Weights of a small autoregressive pixel model: layers 7, batches of 192.
Rows from block 4 of a small autoregressive pixel model, named by matrix and row number. Rows with one number belong to one neuron. Each number is 128 + 24 x the weight over its row's rms, rounded and kept within 0 to 255. All counts start at 0. After the name is the row's rms in percent of the matrix's.
After each neuron's rows are labels from the 100 images, of 14976, where the neuron reaches its highest value: "top examples" is what is common among them. Only what is clearly more common there than usual is listed. The data: Sentinel-2 satellite tiles (TerraMesh).
# fc1: MLP up (model.blocks.4.mlp.fc1.weight, 576x192), inputs 0-95
# fc2: MLP down (model.blocks.4.mlp.fc2.weight, 192x576, transposed), outputs 0-95

fc1.83 006 [166 152  86 141 126 143  69 147 142 102 106 109 114 164 112 133 133 165  79 132 124  78 113 124 154 109 161 147  81  75 118  60 108 166 129 105 131 143 134  88 101 151 138 160 126 122 154 118 127 117 121  85  84 121 143 152 140  80 164 135 124 123 134 111 139 142 141 132 133 112 122 120  94 183 146 141 149 150 149 130 127 147  90 155 170 134 112 132  93 126 141 162 114 123 146 122]
fc2.83 006 [117 189 116  79 114 144 170  75 106 137 158 121 121  88 124 105 174 155 105 125 150 124 159 132 122 171 142  98 132 137 118 126 131 148 132 146 121 146 102 154 132 141 136 156  65 118 150 142  99 163 144 119 132 122 158 135 104 175 138 143 111 145 108 163 127 117 187 170 122 118 139 159 148 148 123 128 156 148  73 100  87 137 110 137  90 160  83 143 124 114 146 136 123 145  94 119]
top examples: main land cover: crops

fc1.61 005 [115 129 118 112 152 150 157 111 141  98  86 169 141 164  94 127 141 132 178 125 177 117  93 105 115  85 119 126 130  99 101 147 109 113 158 137 133 108 153 141 186 109 128 135 131 141 110 127 143 118 138  79  75 152 126 136 132 163 122 116 138 172 134 148 194 121 138 179 132 158 101 130 135 105 116 138 104 148 181 128 152 117 155 107  81 123 143 160 128 131 147 143 132 134 101 144]
fc2.61 005 [116 191 133 147 144 179 127 110 124 126  76  87 164 139 105 137 168 156 143 130 141 141 136 167 146 179 140 136  84 134 110 131 148 136 135 119 101 114 171 115 118 154 144 132  90 173 111 131 138 132 166 104 155 140 111 141 119  71 131 118  95 139 164 123 125 130 142 141  99 115 138 143 110 163 117 113  69  95 134 153 152 148 110 154 170 108 155 159 113 116 121 130  99 157 158 124]
top examples: main land cover: snow or ice

fc1.246 005 [114 133 135 132  97 154 181 105 153 104 116 121 134 129 153 119 174 131 128  79 100  94 170 119 170 114 141 135 158 192 121 164 154 139 146 152 187  93 165 134 102 164  72 112 141 127  89 139 151 113 170 167 142 149 145 148 104 123 104 193 117 108 133  89 114  85 129 149 134  86 123 147 102 122 123 121 100  96  96 126 139  91  87 115 157 115 141 132 166 128 157 123 137  97 143 142]
fc2.246 006 [148 121  91 125 160 173 143 113 137 120 160 129  82 150 156  97 136 139 167 115 138 109 116  76  78 154 163 130 131 149 102 132 148 172 178 124  91 147 159 105 139  97 140 103 165 177 104 136 116  96 106 131 109 134 138 116 162 174 162 133 125 132  83 156 133 136 118 129 143 111 166 133 128 162 117 131 140 144 166 135 139 121 125 129 121 168 127 133 142 145 100 144 144 130 119 139]
top examples: trees; crops; built area; main land cover: crops

fc1.11 131 [ 94 128 145 114 137 136 137  95 129  95 149 126 111 148 125 147 169 114 170 123 102 142 118  92  96 182  76 128 117 133 160 111 111  92 155  71 166 123 122 128 128 122 141 144 115 127 161 142 173  98 135 132 116 121 113 107  86 112 170 140 179 119 128 146 116 101 150 148 145 180 136 126 153 130 160 132  80  90 116 120 122 159 147 100 114 135 110 120  97 127 156  87 129 121 107 143]
fc2.11 189 [139 132 139 162 115 106 119 140  93 176 122 144 153 140 117  99  85 112  92 137 126 144 124 167 127  76 170 154 141 133 123 141 124 187 127 194 113 105 129 124 124 153  94 103 129 111 121 155 113 140 108 152 121 118 155 135 125 146  84 116  99 127 161 102 128 179 133 129 116 115 127 146  85 135  95 146 184 136 146 110 127 110  94 137 142  84 153 128 132 111 115 167 124 133 115 135]
top examples: crops; main land cover: crops

fc1.252 145 [141  96 121 114 112 124 107 171 153 138 120  89 137 153 123 107 112 129 115 123 155 173 122 144 113 127 125 149 168 115 130 127 105 123 100 133 104 130  98 170 118 192 105 109 138 122 111 154 141 135 121  87 145 135 158 140 128 168 113 144 107 113  81 148 122 148 134 108 145 131 169  85 103 126 120 167 158 134 124 156 163 109 154  88 119 159 126 138 129 149 154  96  89 147 143 146]
fc2.252 166 [136 145 149 118 143 147 111  87 111 119 107 139 110 129 144 124 126 136 167 129  77  74  96 124 183 118 135 121  82 161 148 128 173 115 142 129 130 115 120  89 142  88 143 122 142 120 156 130 141 138 149 141  77 133 102 121 132 129 147 101 112 129 144  97 185 110 153 149 114 132  83 170 155 159 126 110  97 111 109 128 113 135 105 123 139  77 128 107 137 108 119 148 167 104 136 124]
top examples: main land cover: water

fc1.126 147 [138 107 138 120 151 123 114 100 145 143 129  80 137 203 128  71 131 154  96 102 146 124 142 163 109 135 167 146 123 133 122 150 139 138 125 120 102 147 133 118 211 145 106 140 141 122 164 160  89 115 133 145 144 123 154 152 134 132 140 132  89 125 115 141 128 128 132 134  84 124 148 142 113 160 104 130 119 117 154 141 159 114 166 128 142 129 129 128 139  81 126 125 168 127 121 128]
fc2.126 178 [108 139  93 115 103 118 166 139 114 116 129 164 106  76 151 179 126 114 159 149 148 147 101 114 120 160  80 128 101 120 124 119  99 150 130 131 152  96 126 114  70 143 157 125 108 119 103  97 132 143 136 122 131 149 101 102  94 116  93 115 168 136 104 146 131 101 147 146 160 167 122 141 146 114 117 142 126 137  90 132  91 122 103 106 111 122 137 134 117 182 131 127  99 136 184 100]
top examples: snow or ice; main land cover: snow or ice

fc1.233 006 [111 143  96 119 105 106 115 130 130  81 127 122 164 127 151 128 135 132  93 118 102 112 114 103 192  79 141 141 110 136 108 101 146 132 170 141 155 128 134 131 103 152 150 186 126 145 132 133 130 132 134 160 220 160 142 123 163 123 111 159 118 109 143  95 162  82 108 168 132 147  95 126 107 170 120 114 155 125  88 122 167 138 111 151 172 130 118 118 161 137 122 137 125 118 131 182]
fc2.233 006 [131 142 127 109 145 111 176 104 108  95 159 127  79 132 120 109 146 124 133 120 106 139 109 117  79 103 137 133 172 139 124 104 114 144 133 111 111 141  98 117 136  94 130 143  93 117 156 108  78 155 135  97  90 104 169 113 140 155 121 138 115 143 124 162 121 129 113 141  96 124 168 145 157 138 114 111 138 121 137  99 132 127 134 127 123 141  99 143 131 104 109 161  94 118 111 129]
top examples: built area; main land cover: crops

fc1.281 164 [130 125  96 108 139 137 122  96 112 104 158 124 141 110  99 137 128 119 136 126 150 122 164 167 127 112 146 119 124 108 147 156  79 115 148 130 111 144 134 103 131 125 153 147 110 119 146 169 142 155 147 148  94 119 129  77 101  94 118 138 121 104 135 133 141 146 147 133 114 159 137 143 160 134  78 121 148 156 183 112 120  89 130  97 220  80 125 127 132 148 171 102 151  63 133 129]
fc2.281 164 [118 132 169 127 124 102 153 169 135 121 116 109 127 142 142 109 126 133 143 146 116 167 148 115 140 117 148 115  98 129 105 124 166 132 123  95 139 111 106 114 142  91 116 113 171 138 151 104 161 130 109 140 155 135 133 121 115 117 141 162 112 115 127 167  89 179 125 114 135 124 152  91 113 113 173 131 128  95 107  95 106 123 137 108 136 169 106 108 114 131 152 142 108 170 162 122]
top examples: water; built area

fc1.407 167 [134 114 162 103 142 126 123 105 112 121 141 120 127 131 124 158 169 163 179 108 127 146 135 154 100 162 110 172 151 138 120 153 120 143 144 134 124  84  82 141 117 133 147 117 149 123 136 133 142 171 126  92 142 146 116 107 118 139 176 100 180 113 111 116 135 110 136 139 110 143 126 132  87  93 113 147 123 164 163 170 137 112 118  99 130 132 132 119  66 151 104 152 146 101 121 137]
fc2.407 148 [161 141 124 121 148 144 154 184 102 150 123 127 104 132 142 120 180  97 100 105 109 144 118  90 169 122 162 111 143 120 126 141 159 108 126 138 101 152 127  92 147 143 131 131 152 173 123  95 136 132 104 155 111 107 142 108  99 130 240 175 128 128 126 126 146 137 142 140 124 133 133 104 142 100 160 117 115 189 112 135 128 104  98 117 194 163 109 128 112  57 153 130 126 159 122 127]
top examples: main land cover: rangeland; bare ground

fc1.98 006 [121  91 115 122 139 120 117 127 116 116 145  87 127 156 145 133 139  86 147  85 120 195 139  90 151 101  89 140 141  93 168 139 123 113 160 149 127 130  78 109 172 137 126  98 101 132 142 153 155 124 147 151 138 158 129 116 120 130 108 142 109 146 164 164 160 101 152 122 137 183  77 119 160 110 125 119 139 145 153 141 105 132 161 116 142 113 112 159 134 138 129  94 139 143 101 126]
fc2.98 006 [132 149 115 138 136 165 108 105 140 126 122 100 120 144 107 137 160 165 131 126 119 101 113 195 148 142 155 119 132 125 102 134 139 105 134 132 132 110 151 119 120 124 128 151 114 121 102 144 145 133 187  81 173 154 123 101 169 103 132 108  87 158 110 131 130 170 139 145 102 127 112 131 158 137 129 119  93 109 153 117 137 144 119 139 167 122 170 151 122  93 154 146  65 151 133 113]
top examples: built area; crops; main land cover: crops

fc1.143 171 [141 138 111 119 130 102 103  97 160 124 157  95 107 121 163 112 157 134 114 137 134 187 154  90 117 136 124 143 112 117 102 113 108  97 146  89 136 109 112 103  82 137 106 131 134 128  79 155 137  91 137 112 133  92 127 106 125 133 119 121 139 140 118 129 115 135 163 105 161 132 196 120 158 114 139 136 127 169 150 145 127 127 124 137 175 119 161  85  98 141 136 137 141 161 121 178]
fc2.143 159 [156 162 141  95 152 130 135 135 147  67 123 131 113 157 104  91 106 109 169 114 170 135 117 108 145 126 134 159 102 138 113 104 115  95 119 136 108 130 128 102 157 125 109 141 141 126 152 100 117 127 139 155 151 114 160 100 107 121 122 184 120 115 146 102  85 145 119 127 129 111 151 109 154 182 174 131 122 133 114 156 129 148 147 139 107 119 152 130 138 117 102 176 124 124  95 131]
top examples: snow or ice; main land cover: snow or ice

fc1.326 006 [113 140 124 135 150  49 124  69 135 124 149  82 126 105 130 118 159 141 156  87 114 183 144 116 163 113 125  86 130 124 137 128 152 109 118 161 127 135 139 132 129 107 127 145  90 109 126 117 136 139 140 164 255 105  94  96 135 108 147 177 119 120 125  94 113  84 140  83 116  82 133 124 106 126 126 131 135 129 124 111 125 128 145 137 154 131 119 116 146 129 138 101 134 135 131 157]
fc2.326 006 [121 144 111 135 136 143 122 162 137 114 158 154 107 204 182 121 109 151 127 109  80 106 123 113  87 102 138 149 171 130 109 118 143 185 150 141 125 154 131 115 117 126 109 122 116 155 139 194 150 130 111 136 118  58 140  99 147 134 132 125 156 137 122 167 119 113  72 113 154 159 142 105 178 102 152 112 112 133 158 156 159 125 110 123 168 145 132 136 126 115 115 132 154 106 102 117]
top examples: main land cover: water

fc1.492 156 [128 102 127 142 110  83  94  82 163 139 164 106 132 152 113 136 118 136 158 139 142 143 112 107 139 138 142 118 107 137 130 131 104 134 117 110  95 135  93 123 141 143 157 157 166 148 145 125  82 122 125 104 160  77 146 132 114 126 126 125 145 148 114 138 158 123 157 129 137 160 143 110 138 102 112 168 111 144 174 170  76 115 183 131 144 138 142 109 159 140 113  93 133 132 107 123]
fc2.492 138 [108 136 138 130 165 149 115 139  91 132 122 172  77 126 122 151 135 120 148 151  88 122 107 129 124 119 110 175 115 134 172 160 138 150 147 132  98 167 124 137 149  86 172 100  91 160 122 142 177 130 148 117 100 147 149 120 109 122 142 121 148 101 160 132 149 129 136 144 131 129 125 146 114 143 108 142 145 122 138 141 188 127  92 100 107 120  91 134 105  83 145 124  98 125 133 130]
top examples: built area

fc1.55 006 [142 151 104 186 127  86 115  98 140 136 116 115 141  93 149 125 154 165 132  96 119 134  85 105 111 150 124 126 136 130 115 112 157 158  81 109  98 131 172 115 119 132 166 171 152 156 142 118 136 169 122 135 123 123 128 158 155 135 100 142 168 138 170 168  93 126 137  98 133  80 116 109 118 138 135 117 153 126 143 141 126 110 129 179 149 136 122 134 121 134 157 160 128 127 136 165]
fc2.55 006 [137 109 143  94 123 152  82 170  99 115 107 125 109 161 143 120 138 153 127 125 104 112  82 140  83 127 123 127 135 152  85 139 129 151 140 110 132 123 110 152 111 137 127 201  99 126 154 127 125 118 118 133 139 134 128 155 136 136 148 131 160 173 148 147 112  97 132 147 115 153 164 149 153 101 158 110  68 152  94  85 154 122 108 155 115 152 135 128 152 122 136 116 174  91 133 170]
top examples: flooded vegetation

fc1.313 172 [116 122 108  98 121 103 140 157 145 127 141 138 118 133  97 138 131  94 131  94 156 120 125 115 147 134 114 153 123 114 127 123 129 110 116 110 108 138 111  69 146 151 122 101 168  79 134 149 151 146 135 140 138 113 156 102 129 127 125 114 148 176 115 126 138 103 130 143 146  88 149 103 160 105  96 145 137 150  96 137 145 121 156 145 166  75 147  95 142  91 132 169 125 100 129 158]
fc2.313 154 [119 138 120 111 177 121 128 133 105 161 131  94 153 130 150 119 128  93 132 126 132 170 139 154 154 167 143 135 117 136 149  94 145 122 149 143 144 127  95 150 154 120 174 129 110 178  93 116 174  90 149 183 131 137  83 123 112 124 104 124 144 115 107 134 135 119 155 128 145  90 131 117 149 128 141 134 133 170 155 119  95 151 120 123  97 155 133 106  79 145 148 128 153 153  84 123]
top examples: crops; main land cover: crops

fc1.381 157 [117 136  90 131 162 126 122 119 105 166 126 130  86 157 101 148 147 112 154  98 150 161 135 138  77 135 138 131  99 137 140 157 157  81 123 146 119 135 135 151 129 145 125 134 159 123  96 121 159 139  95 150 155 111 158 117 150 145 124 142 147 155 134 125  86 127 137 129 119 124 152 144 128 149 127 140 142 129 128 108 116 121 159 100 134 122 128  78 120 103 125  99 130 114 129 105]
fc2.381 177 [125 127 164 170 124 120 124 137 163 132 106 114 123 134 153 107 134 106 132 130 165 121 109 138 164 135 110 120 134 111 134 149 115  99 110 128  76 174 117 106 170 159 112 126  85 113 156 107 131 134 158 102 110  88 112 122  69  94 123 165 106 150 132 146 118  92 133 152 155 174 119 114 123 114 127 126 127 122  97 114 104 127 121 139 114 112 142 133 124 132 135 166 147 113 100 142]
top examples: main land cover: water

fc1.12 137 [158 123  92 163 160 100 110 110 120 137 138 135 150 152  89  93 130 110 113 132 137 143 149 106  98 117 149 143 130 109 133 105 111 118 111 108 130 159  83 115 149 151 135 119  97 127  90 138 165 137 121 164 132 106 122  64  87 139 122 129 129 202 123  88 159 132 129  89 139  86 136 187 129 169 100 131 153 150  80 152 157 132 168 114 147 140 123 113 143 116 113 114 114 124 153 177]
fc2.12 109 [120 151 146 103 102 152 114 153 165  75 126 128 142 117 161 134 123 127 116 134 151 112 153 134 197 144 156 111 154 119 124 138 108 145  87 117 122 137 159 124 152 137 143 117 153 154 170 160 108 116 144 115  95 134 135  99 145 123 101 177 104 148 121 131  82 161  99  93  97 144 136 125 145 110  95  89 155 102 167 109 121 103 121 120 143 124 111 157 104 140 157  99 135  89 122 131]
top examples: main land cover: rangeland

fc1.156 126 [139 123 130 115 119 112 147 114 154  98  94 127  99 106 103 118  96 104 132 114 136 146 127 147 117 144 191 124 185 126 136 126 120 164 160 133  92 117 164  91 145 122 131 104 137 140 151 118 178 101 118 152 141 104 122 135 102 116 129 115 139 154 139 120 161 132 147 135 114 124 136 140 112 170 122 135 102 137 148 163 117 117 111  83 151 120 136 127 120 108  80 109 110  87 131 121]
fc2.156 144 [111 110 150 126 145 147 113 134 119 159 141 110 173 175 144 136 161 154 128 129 136 113 104 143 132 103  86 148  81 110 148 126 106 117  89 112 132 124  89 146 109 104 118 130 142 113 121 145  97 138  95 140  99 144 131 134 147 144 128 131  86 110 119 131  91 113 101 128 142 148 116 114 139 105 130 135 163 127  89 106 148 131 159 166  82  98 163 133 169 129 179 145 146 150 152 127]
top examples: snow or ice; main land cover: snow or ice

fc1.335 160 [135 143 144 137 112  88 117 140 111 100 188 114 101 148 107 142 122 162 158 156 120 171 141 152  96 146 110 134 111 154 112 137 111 157 154  99 107 121 128 122 130 142 128 133 115 146 143  91 131 123 114 108 146 120  97 120 110  96 125 114 143 116 138  94 161 126 142 117 148 164 150 129 129 126 124 167 147 122 158 171 148 141 162 128 101 174 127 147 123  71 108  88 106 105 123 128]
fc2.335 166 [119 135  99 166 142 176 162 169 116 154  80 128 145 111 164 125  98 108 143  89 125 121 146 163 165 102 134 151 132  76 142 133 108 135 134 154 138 110  71 126 123  93 124 112  94 108 118 188 112 126 122 166 118 141 182 107 136 156 133 156  89 107  95 125 142  86 139 100  96 109 162 128 139 117 121 118 115 122 140  64 124 141 110 143  54 100 129 123 146 155 142 129 114 155 117 123]
top examples: clouds

fc1.100 169 [121 133 105 124 147  93 132 120 108 157 134 124  99 148 113 112 186  75 143 100 154 166 137 181 105 168 109 173  80  91 161 116  75  80  97 133 105 128 105 106 118 164 132 107 115 120 114 160 156 110 146 129  95 130  99 137 121 116 110 114 106 164 113 133 131 129 164 188 162 108 149 111 127 114 116 163 100 135  92 100 114 147 122 107 121 109 146 108 138 101 148 138 139 157 108 143]
fc2.100 151 [138 107 123 133  90  67 109 110  96 131 139 125 134 134 135 120  94 132 105 151  86 121 123 155 106 109 111 121 140 165 111 129 130 152 160 119 158 102 121 160 126 137 130 126  90 112 137  73 122 133 156  93 139  91 142 144 102 119 116 134 108 111 147 119 134  88 111 145 113 107 134 145  98 130  91 140  82 174 135 156 111 146 151 164  96 174 169 154 206 120  97 117 175 120 145 111]
top examples: snow or ice

fc1.279 136 [120  95 102 174 115 142 128 142 101 139 128 134 140 138 122 178 132  94 158  97 136 161 120 125 141 167 157 124 126 124 137 110 103 133  98 170 134 133 104 144 143 137 153  58 125 124 159 136 116 149 119 133 119 114 127  39 155 114 133 132 148 124 144 118 110 173 142 168 111 144 139 145  92 103 128 116 114 117 121 153 133 103 132 168 110 142  97  62 146 102 137 115 124  99 125 121]
fc2.279 165 [115 121 144 128 125 138 162 140 146 127 135 101 111 148 124  88 123 154 110 159 129  97 147 132 130 101  84 101 125 125 106 113 141  97 139 100 108 137 142 119  98 135  94 182 128 142 101 100 107 108 131  99 132 115 108 172 120 148 155 114  89 147 130 144 126  56 112  94 169 143  84 155 116 137 120 126 148 178 117 132 134 159 121 119 148  93 166 188 131 147 148 143 151 143 129 116]
top examples: trees; main land cover: trees

fc1.384 005 [112 152 151 159 119 171 166 103 146 118 123 154 124 147  82 114 146 167 153 162 141  92 117 123  94 125 167 117  95 123 112 132  84 145 129 115 157  81 188 158 135 122 116 137 128 140 107 150 109 140 148  63  90 113 142 104 130 138 124 112  88 154 141 136 170 162  93 137 134 107 166 111 138 153 118 133  97 116 161 122 173 124 109 112 111 132 157 109  81 129 131 182 125 110 119  90]
fc2.384 006 [111 186 137 106 129 155 120 162 136 165 110 138 144  94  96 133 119 111 142 154 156 113 143 133 113 146 125 163  86 146  92 137 151 134 171 146 143 136 173 158 145 162 151 182 106 147 114 126 139  98 127 146 105 135 124 144  82 115 114  93 144 131 161 139 101  98 156 152 110  95 138 158 102 125 129 120  99 127  92 110 125 125  91 128 129 148 143 155 134 129 148 128 156 183 119 168]
top examples: snow or ice; main land cover: snow or ice

fc1.27 161 [139 103 102 127 148  83 101 148 157 136 151 112 162 145 113  92 175 128 125 114 130 147 146 125 138  82 106 176 127 124 125 153 113 131 135 117 114 137 129  68 141  99  81 135  93 118 157 165 119  99 147  95 110 119 119 106 114 145 121 153 144 150 125 174  85 128 147 141  87 113 134 118 177 124 127 146 101 141 139 146 102 128 102 165 153  83 170  94 106 117 147 165 182 124 124 164]
fc2.27 152 [ 93 140 152 104 109 152 137 150 112 165 112 124  71 128 154  73 122  70 146 119 124 155  95 129 144 177 100 148 102 135 141 112 168 112 139 129 120 123 144 121 168 142 123 127 167 122 113  98 134 140 154 172 135 132 151 142 151 129 129  83  97 110 124 118 162 153 137 116 181 132 144 134 139 116 122 123 132 105 115 133 149 137 126 111 124 156 120 134 124 120 137 148 137 147 107  91]
top examples: trees; clouds; main land cover: trees

fc1.434 006 [132 160 102 137 117 128 137 108 157 121 139  44 110 152 119 122 155 143 132 140 105 130 161  94 157 145 118 147 126 157 123 118 110 139 163 172 148 113 138 127 122 129 121 138 106 120 131 127 149 108 143 172 239 103 149  90 156 111 126 161 105  87 122  83 134  94 155 113 113 109 130 116 110 180 138 129 133 120  84 167 118 114 100 144 157 157 111 110 136 152 164 122 139 102 153 141]
fc2.434 006 [114 165 135  83  99 127 139 129 142 110 156 168  81 115 168 121 119 114 123 146  86  94 123 112  67 106 150 139 162 111 127 109 147 154 198 139 129 159 120 140 109 105 114 122 103 107 168 147 118 152 113 138  86 117 154 129 106 139 133 143 115 151 115 173 121 148 144 126 116 109  98 135 147 132 145 114 162 151 134 125  61 132 116 102  94 146 119 144 122 138 135 126 128 124 123 141]
top examples: main land cover: rangeland

fc1.26 156 [123 118 128 126 123 119 134 103 138 143 138 124 126 110 132 107  89 170 119 137 105 149 151 120  90 130 103 137 115 122 146 191 138 127 126 133 124 124  96 126 131 167 138 115 150 137 130 102  96 146 110  97 140 111  99 140 140 131 113 129 121 110 106  95 122 101 140 128 117 118 155 170 125 164 157 146 127 132 141 156 182 152 121 166 119 128 115 164 166  76  98  94 134 117 194 111]
fc2.26 146 [131 165  90 111 143  65 142 161 125 158 146 119 121 130 173 121 129 122 144  95 182 106 135 149 130 154 150 139  97  99 149  90 110 202 142 132 130 118 152 109 123 109 113 162 119 104 156 147 111 135 153 123 133 157 131 118 138 173 143  95 145 123 161 115 111 136 111 132 110 140 103 109 150 133  95 125 115 104 182 105 119 123 149 128 152 116 129  98  87 130 144 132 106 172 120 132]
top examples: clouds

fc1.368 006 [126 147 109 163 128 122 160 120 140 172 126 143 120 115 104  94 153 155 118 163 117 122 104 142 123 138 127  99 132 173 113 154 144 135 106 168 131 124 181 136 132 116 100  84 120 128 163 111 134 142 118 131 135 108 117 104  97  95  96 113 173  92 108  76 126 126 119 116 124  73 171 136  72 140 135 118 131 132 119 116 104  96 158 183 173 136 127  97 114 103 135 136 157 109 192 152]
fc2.368 005 [116 121 112 137 126 114 165 172 125 106 138 171 124 103 145 134  91 113 144 146 124 136 118  79 100 149 137 166 136 135 119 146 154 157 142 123 125 139 131 109 161 101 128 113 144 107 167 111 113 104  87 133 115 110 106 153 121 192 152 147 138 107  91 165 127  83  94 126 154 126 118 133  87  98 131 151 152 153 143 127 120 121 171 118 112 152 144  92 154 126  99 118 160 141 107 151]
top examples: main land cover: rangeland

fc1.263 006 [142 133 147 143 147 213 104 152 135 130 138 160 108 101 108 130 170 117 128 132 161 159 109 121 115 154 147 102 116 112 106 141 102 120 134  67 127  98  90 132 187 128 135 135 110 146 102 144 158 158 137 121  58 136 141 132 118 118  72 104 163 119 105 161 190 161 141 139 116 214 156 111 147 147 118 135 155 142 156 126 144 126 118 134 132 103 151 109  96 110 122 129 130 108 106 129]
fc2.263 007 [115 141 125 174 116 126  82 111 159 120 117 140 141 108  44 130 101 120 127 140 126 110 127 175 143 130 152 154  92 123 117 143 151 104 135 130 169 101 167  86 169 125 115 146 134  75 113  78 147  85 141 131 146 162 120 112  98 109 159 102 127 112 165 159 118 148 133 138 102 118 151 154  97 146 125 129 116 107 130  85 148 155 136 115 136 126 159 140 144 128 126 113  90 154 169 134]
top examples: main land cover: snow or ice

fc1.538 006 [123 116 112 105 105 139  99 112 100 168 112 136 115 131 168 133 143 127  74 158 138 178 113 138 149  75 143  83 122 145 141 126 128 158 137 101 156 128 105 115 163 115 132 145 108 134 125 112 158 153 113 162 134 141 109 105 131 154  86 148 155  81  73  90 156 104 107 131 109 177 132 134 114 130 119 177 146 130 145 116 115 165 115 138 177 115 117 116 157  97 108 110 159 116 131 195]
fc2.538 006 [136 138 115 170 113 120 112  99 155  84 116 144  70 113  94 110 103 126 127 118 109 139 114 133 101 135 121 132 140 173 121 151 166 135 103 106 136 110 134  86 149 103 108 114 133  84 155 101 115 119 143  91 147  97 135 124 150 151 185 112 146 138 133 186 110 123 100 114 141 167 109 143 143 148 104 137 114 115 150 115 183 126 144 113 105 117 119 127 141 115 128 157 118  81 149 135]
top examples: snow or ice; main land cover: snow or ice

fc1.554 005 [149 164 124 134 127 134 155 110 141  76 117 138 151 133 164 110 129 170  93  91 123  83  62 137 151 115 162 133 102 111 111  99 105 159 153 109 133  86 194 126 115 153 134 129 162 162 121 141  85 134 143  84 143 139 143 166 134 100 163 156  95 176 169 119 147 120 130 122 144 103 139 136  96 138 121 128 102 124 139 134 153 131  85 110 171 134 146 107 126 122 145 155 110  92 136 112]
fc2.554 006 [136 148 105 148 148 148 153 110  89 135 104 125  93 134 150 114 177 115 144 126 163 141 115 103  76 194 141 145 113 161  98 147 144 174 142 108  85 131 136 135 131 139 155 141 111 139 100 120 108 130 141 110 137 133 148 138 115 180 108 103 139 126 106 149  99 115 154 149  82  98 186 152  87 125 120 138 124 143  73  88 158 130 104 141 104 158 124 146 148 104 123 123 140 180  99 143]
top examples: main land cover: crops

fc1.67 005 [155 125 134  75 129 122 129 118 100 144 142 114 117 151 181 119  95 131 116 132 116  95 145 141 125  91 149 125 121 144 177  53 128 164 126 142 169 171 140 101  83 139 115 134 119 119 132 125 118 122 109 130 117 115 123  74 145 128 148 136  95 107 121 107 132 137 114 132 138  97 162 137 142 144 157 143 154 108 111 120  99 155 129 135 160 156 100 129 145 108 121 143 134 115 155 167]
fc2.67 005 [134 157  98  81 106 123 164  85 122 128 142 101 101  98 157  89 133 122 125  99 120 123 130 113 126 113 115  90 155 143 144 134 130 134 141 127 107 145  88 175 118 152 145 124 116 111 184 151  81 179 135 111 121  82 139 112 140 186 125 150 158 117 124 124 120  97 142 148 143 143  89 112 176 112 112 136 159 149 107  91  78 117 118 120 100  93  78 120 138 153 155 155 134  86  70 125]
top examples: main land cover: rangeland

fc1.128 152 [ 94 141 154 136 157  80 117 148 125 120 173 160 118 152 127 140 133 138 161 144 163 129 154 130 124 134 136 150 135 148 141 143 134  96 148 110  88 144 110  92 113 126 158 164 114 100 125 118 114 125  67  73  78 137  92  95  97 118  61 146 138 144 128 155 146 129 107 119  85 140 123 141 108 147  86 161 118 138 135 132 111 141 151 141 125 138 158 141 120 125 106  84 133  84 182 165]
fc2.128 130 [160 102  82 112  98 150 145 123 123 151 136 113 163  81  97 132 118  94  97 107 116 141 137 203  79 104 124 119 101 122 140 156 136 141 136 125 135 133 101 133 124 138 102 127 183  90 115 120 131 139 117 137 151 103 178 161 141  98 142 136 125  90 110 162 153  88 114 141 125 111 126 102 141  85 124 122 109  99 154 142 128 149 129 126 141 172 112 154 141 164 164 118 148 158  96  88]
top examples: snow or ice

fc1.4 006 [129 108 133 145 118 148  95 154 129 151 114 150 140 130 111 173 114  78 123 150 137  69 122 113 113 147 135 142 119  93 139 142 110 157 113 108 117 130 109 109 161 134 165 144 144 139 130 138 117 132 116  89 105 181 120 184 124 125 128  76 148 120 126 183 138 164 135 131 121 176 115 136 154 100 139 113 163 115 135 120 135 106 144 171 110 118 143 145 113 115 121 156  98 128  84  88]
fc2.4 005 [125  94 129 132 119  89 116 104 121 129  86 137 150 125  75 117 151 122 104 131 128 174 118 163 164 117 116 106  93 120 116 138 100  96 100 122 126 108 152 127 157 157 146 147 122 149 123 119 130 126 134 106 198 113 118 159 150 142 105 110 107 115 150  66 100 114 141 119  75 115 130 125 120  90 141 133 119  90 160 132 168 142 109 141 125  53 130 131 128 119 113 154 126 163 143 119]
top examples: main land cover: snow or ice

fc1.560 007 [121 138 142 143 113 103 191 131 152 140 160 200 129 117 179  97 136 168  76 141 107 109  68 167 160 126 130 114 134 145  84 129 145 159 110 154 126  90 191 136  85 150 119 105 157 143 147 121 106 164 125 136 168 121 150 158 138 119 133 147 121 109 170 100 111 107 113 127 155  41 126 118 102 145  88 109  83 105 143 111 150 114  89 131 170 113 151 106 137 114 111 145 152 103 146 146]
fc2.560 007 [135  88 128 166 168 171 164 146 109 142 122 148 118 150 178  99 139 125 154 123 143 142 127  75 110 144 128 193 108 145 105 140 118 174 150 119 119 150 127 111 122 106 156  96 151 135  97 108 119  87 105 149 118  97 130 138 135 175 123 122 163 116 124 121 118 122 106 123 110 127 159 128  70 117 153 146 143 156  78 109 165 123 151 151 113 146 131 110 118 119 101 117 182 129 114 122]
top examples: built area; crops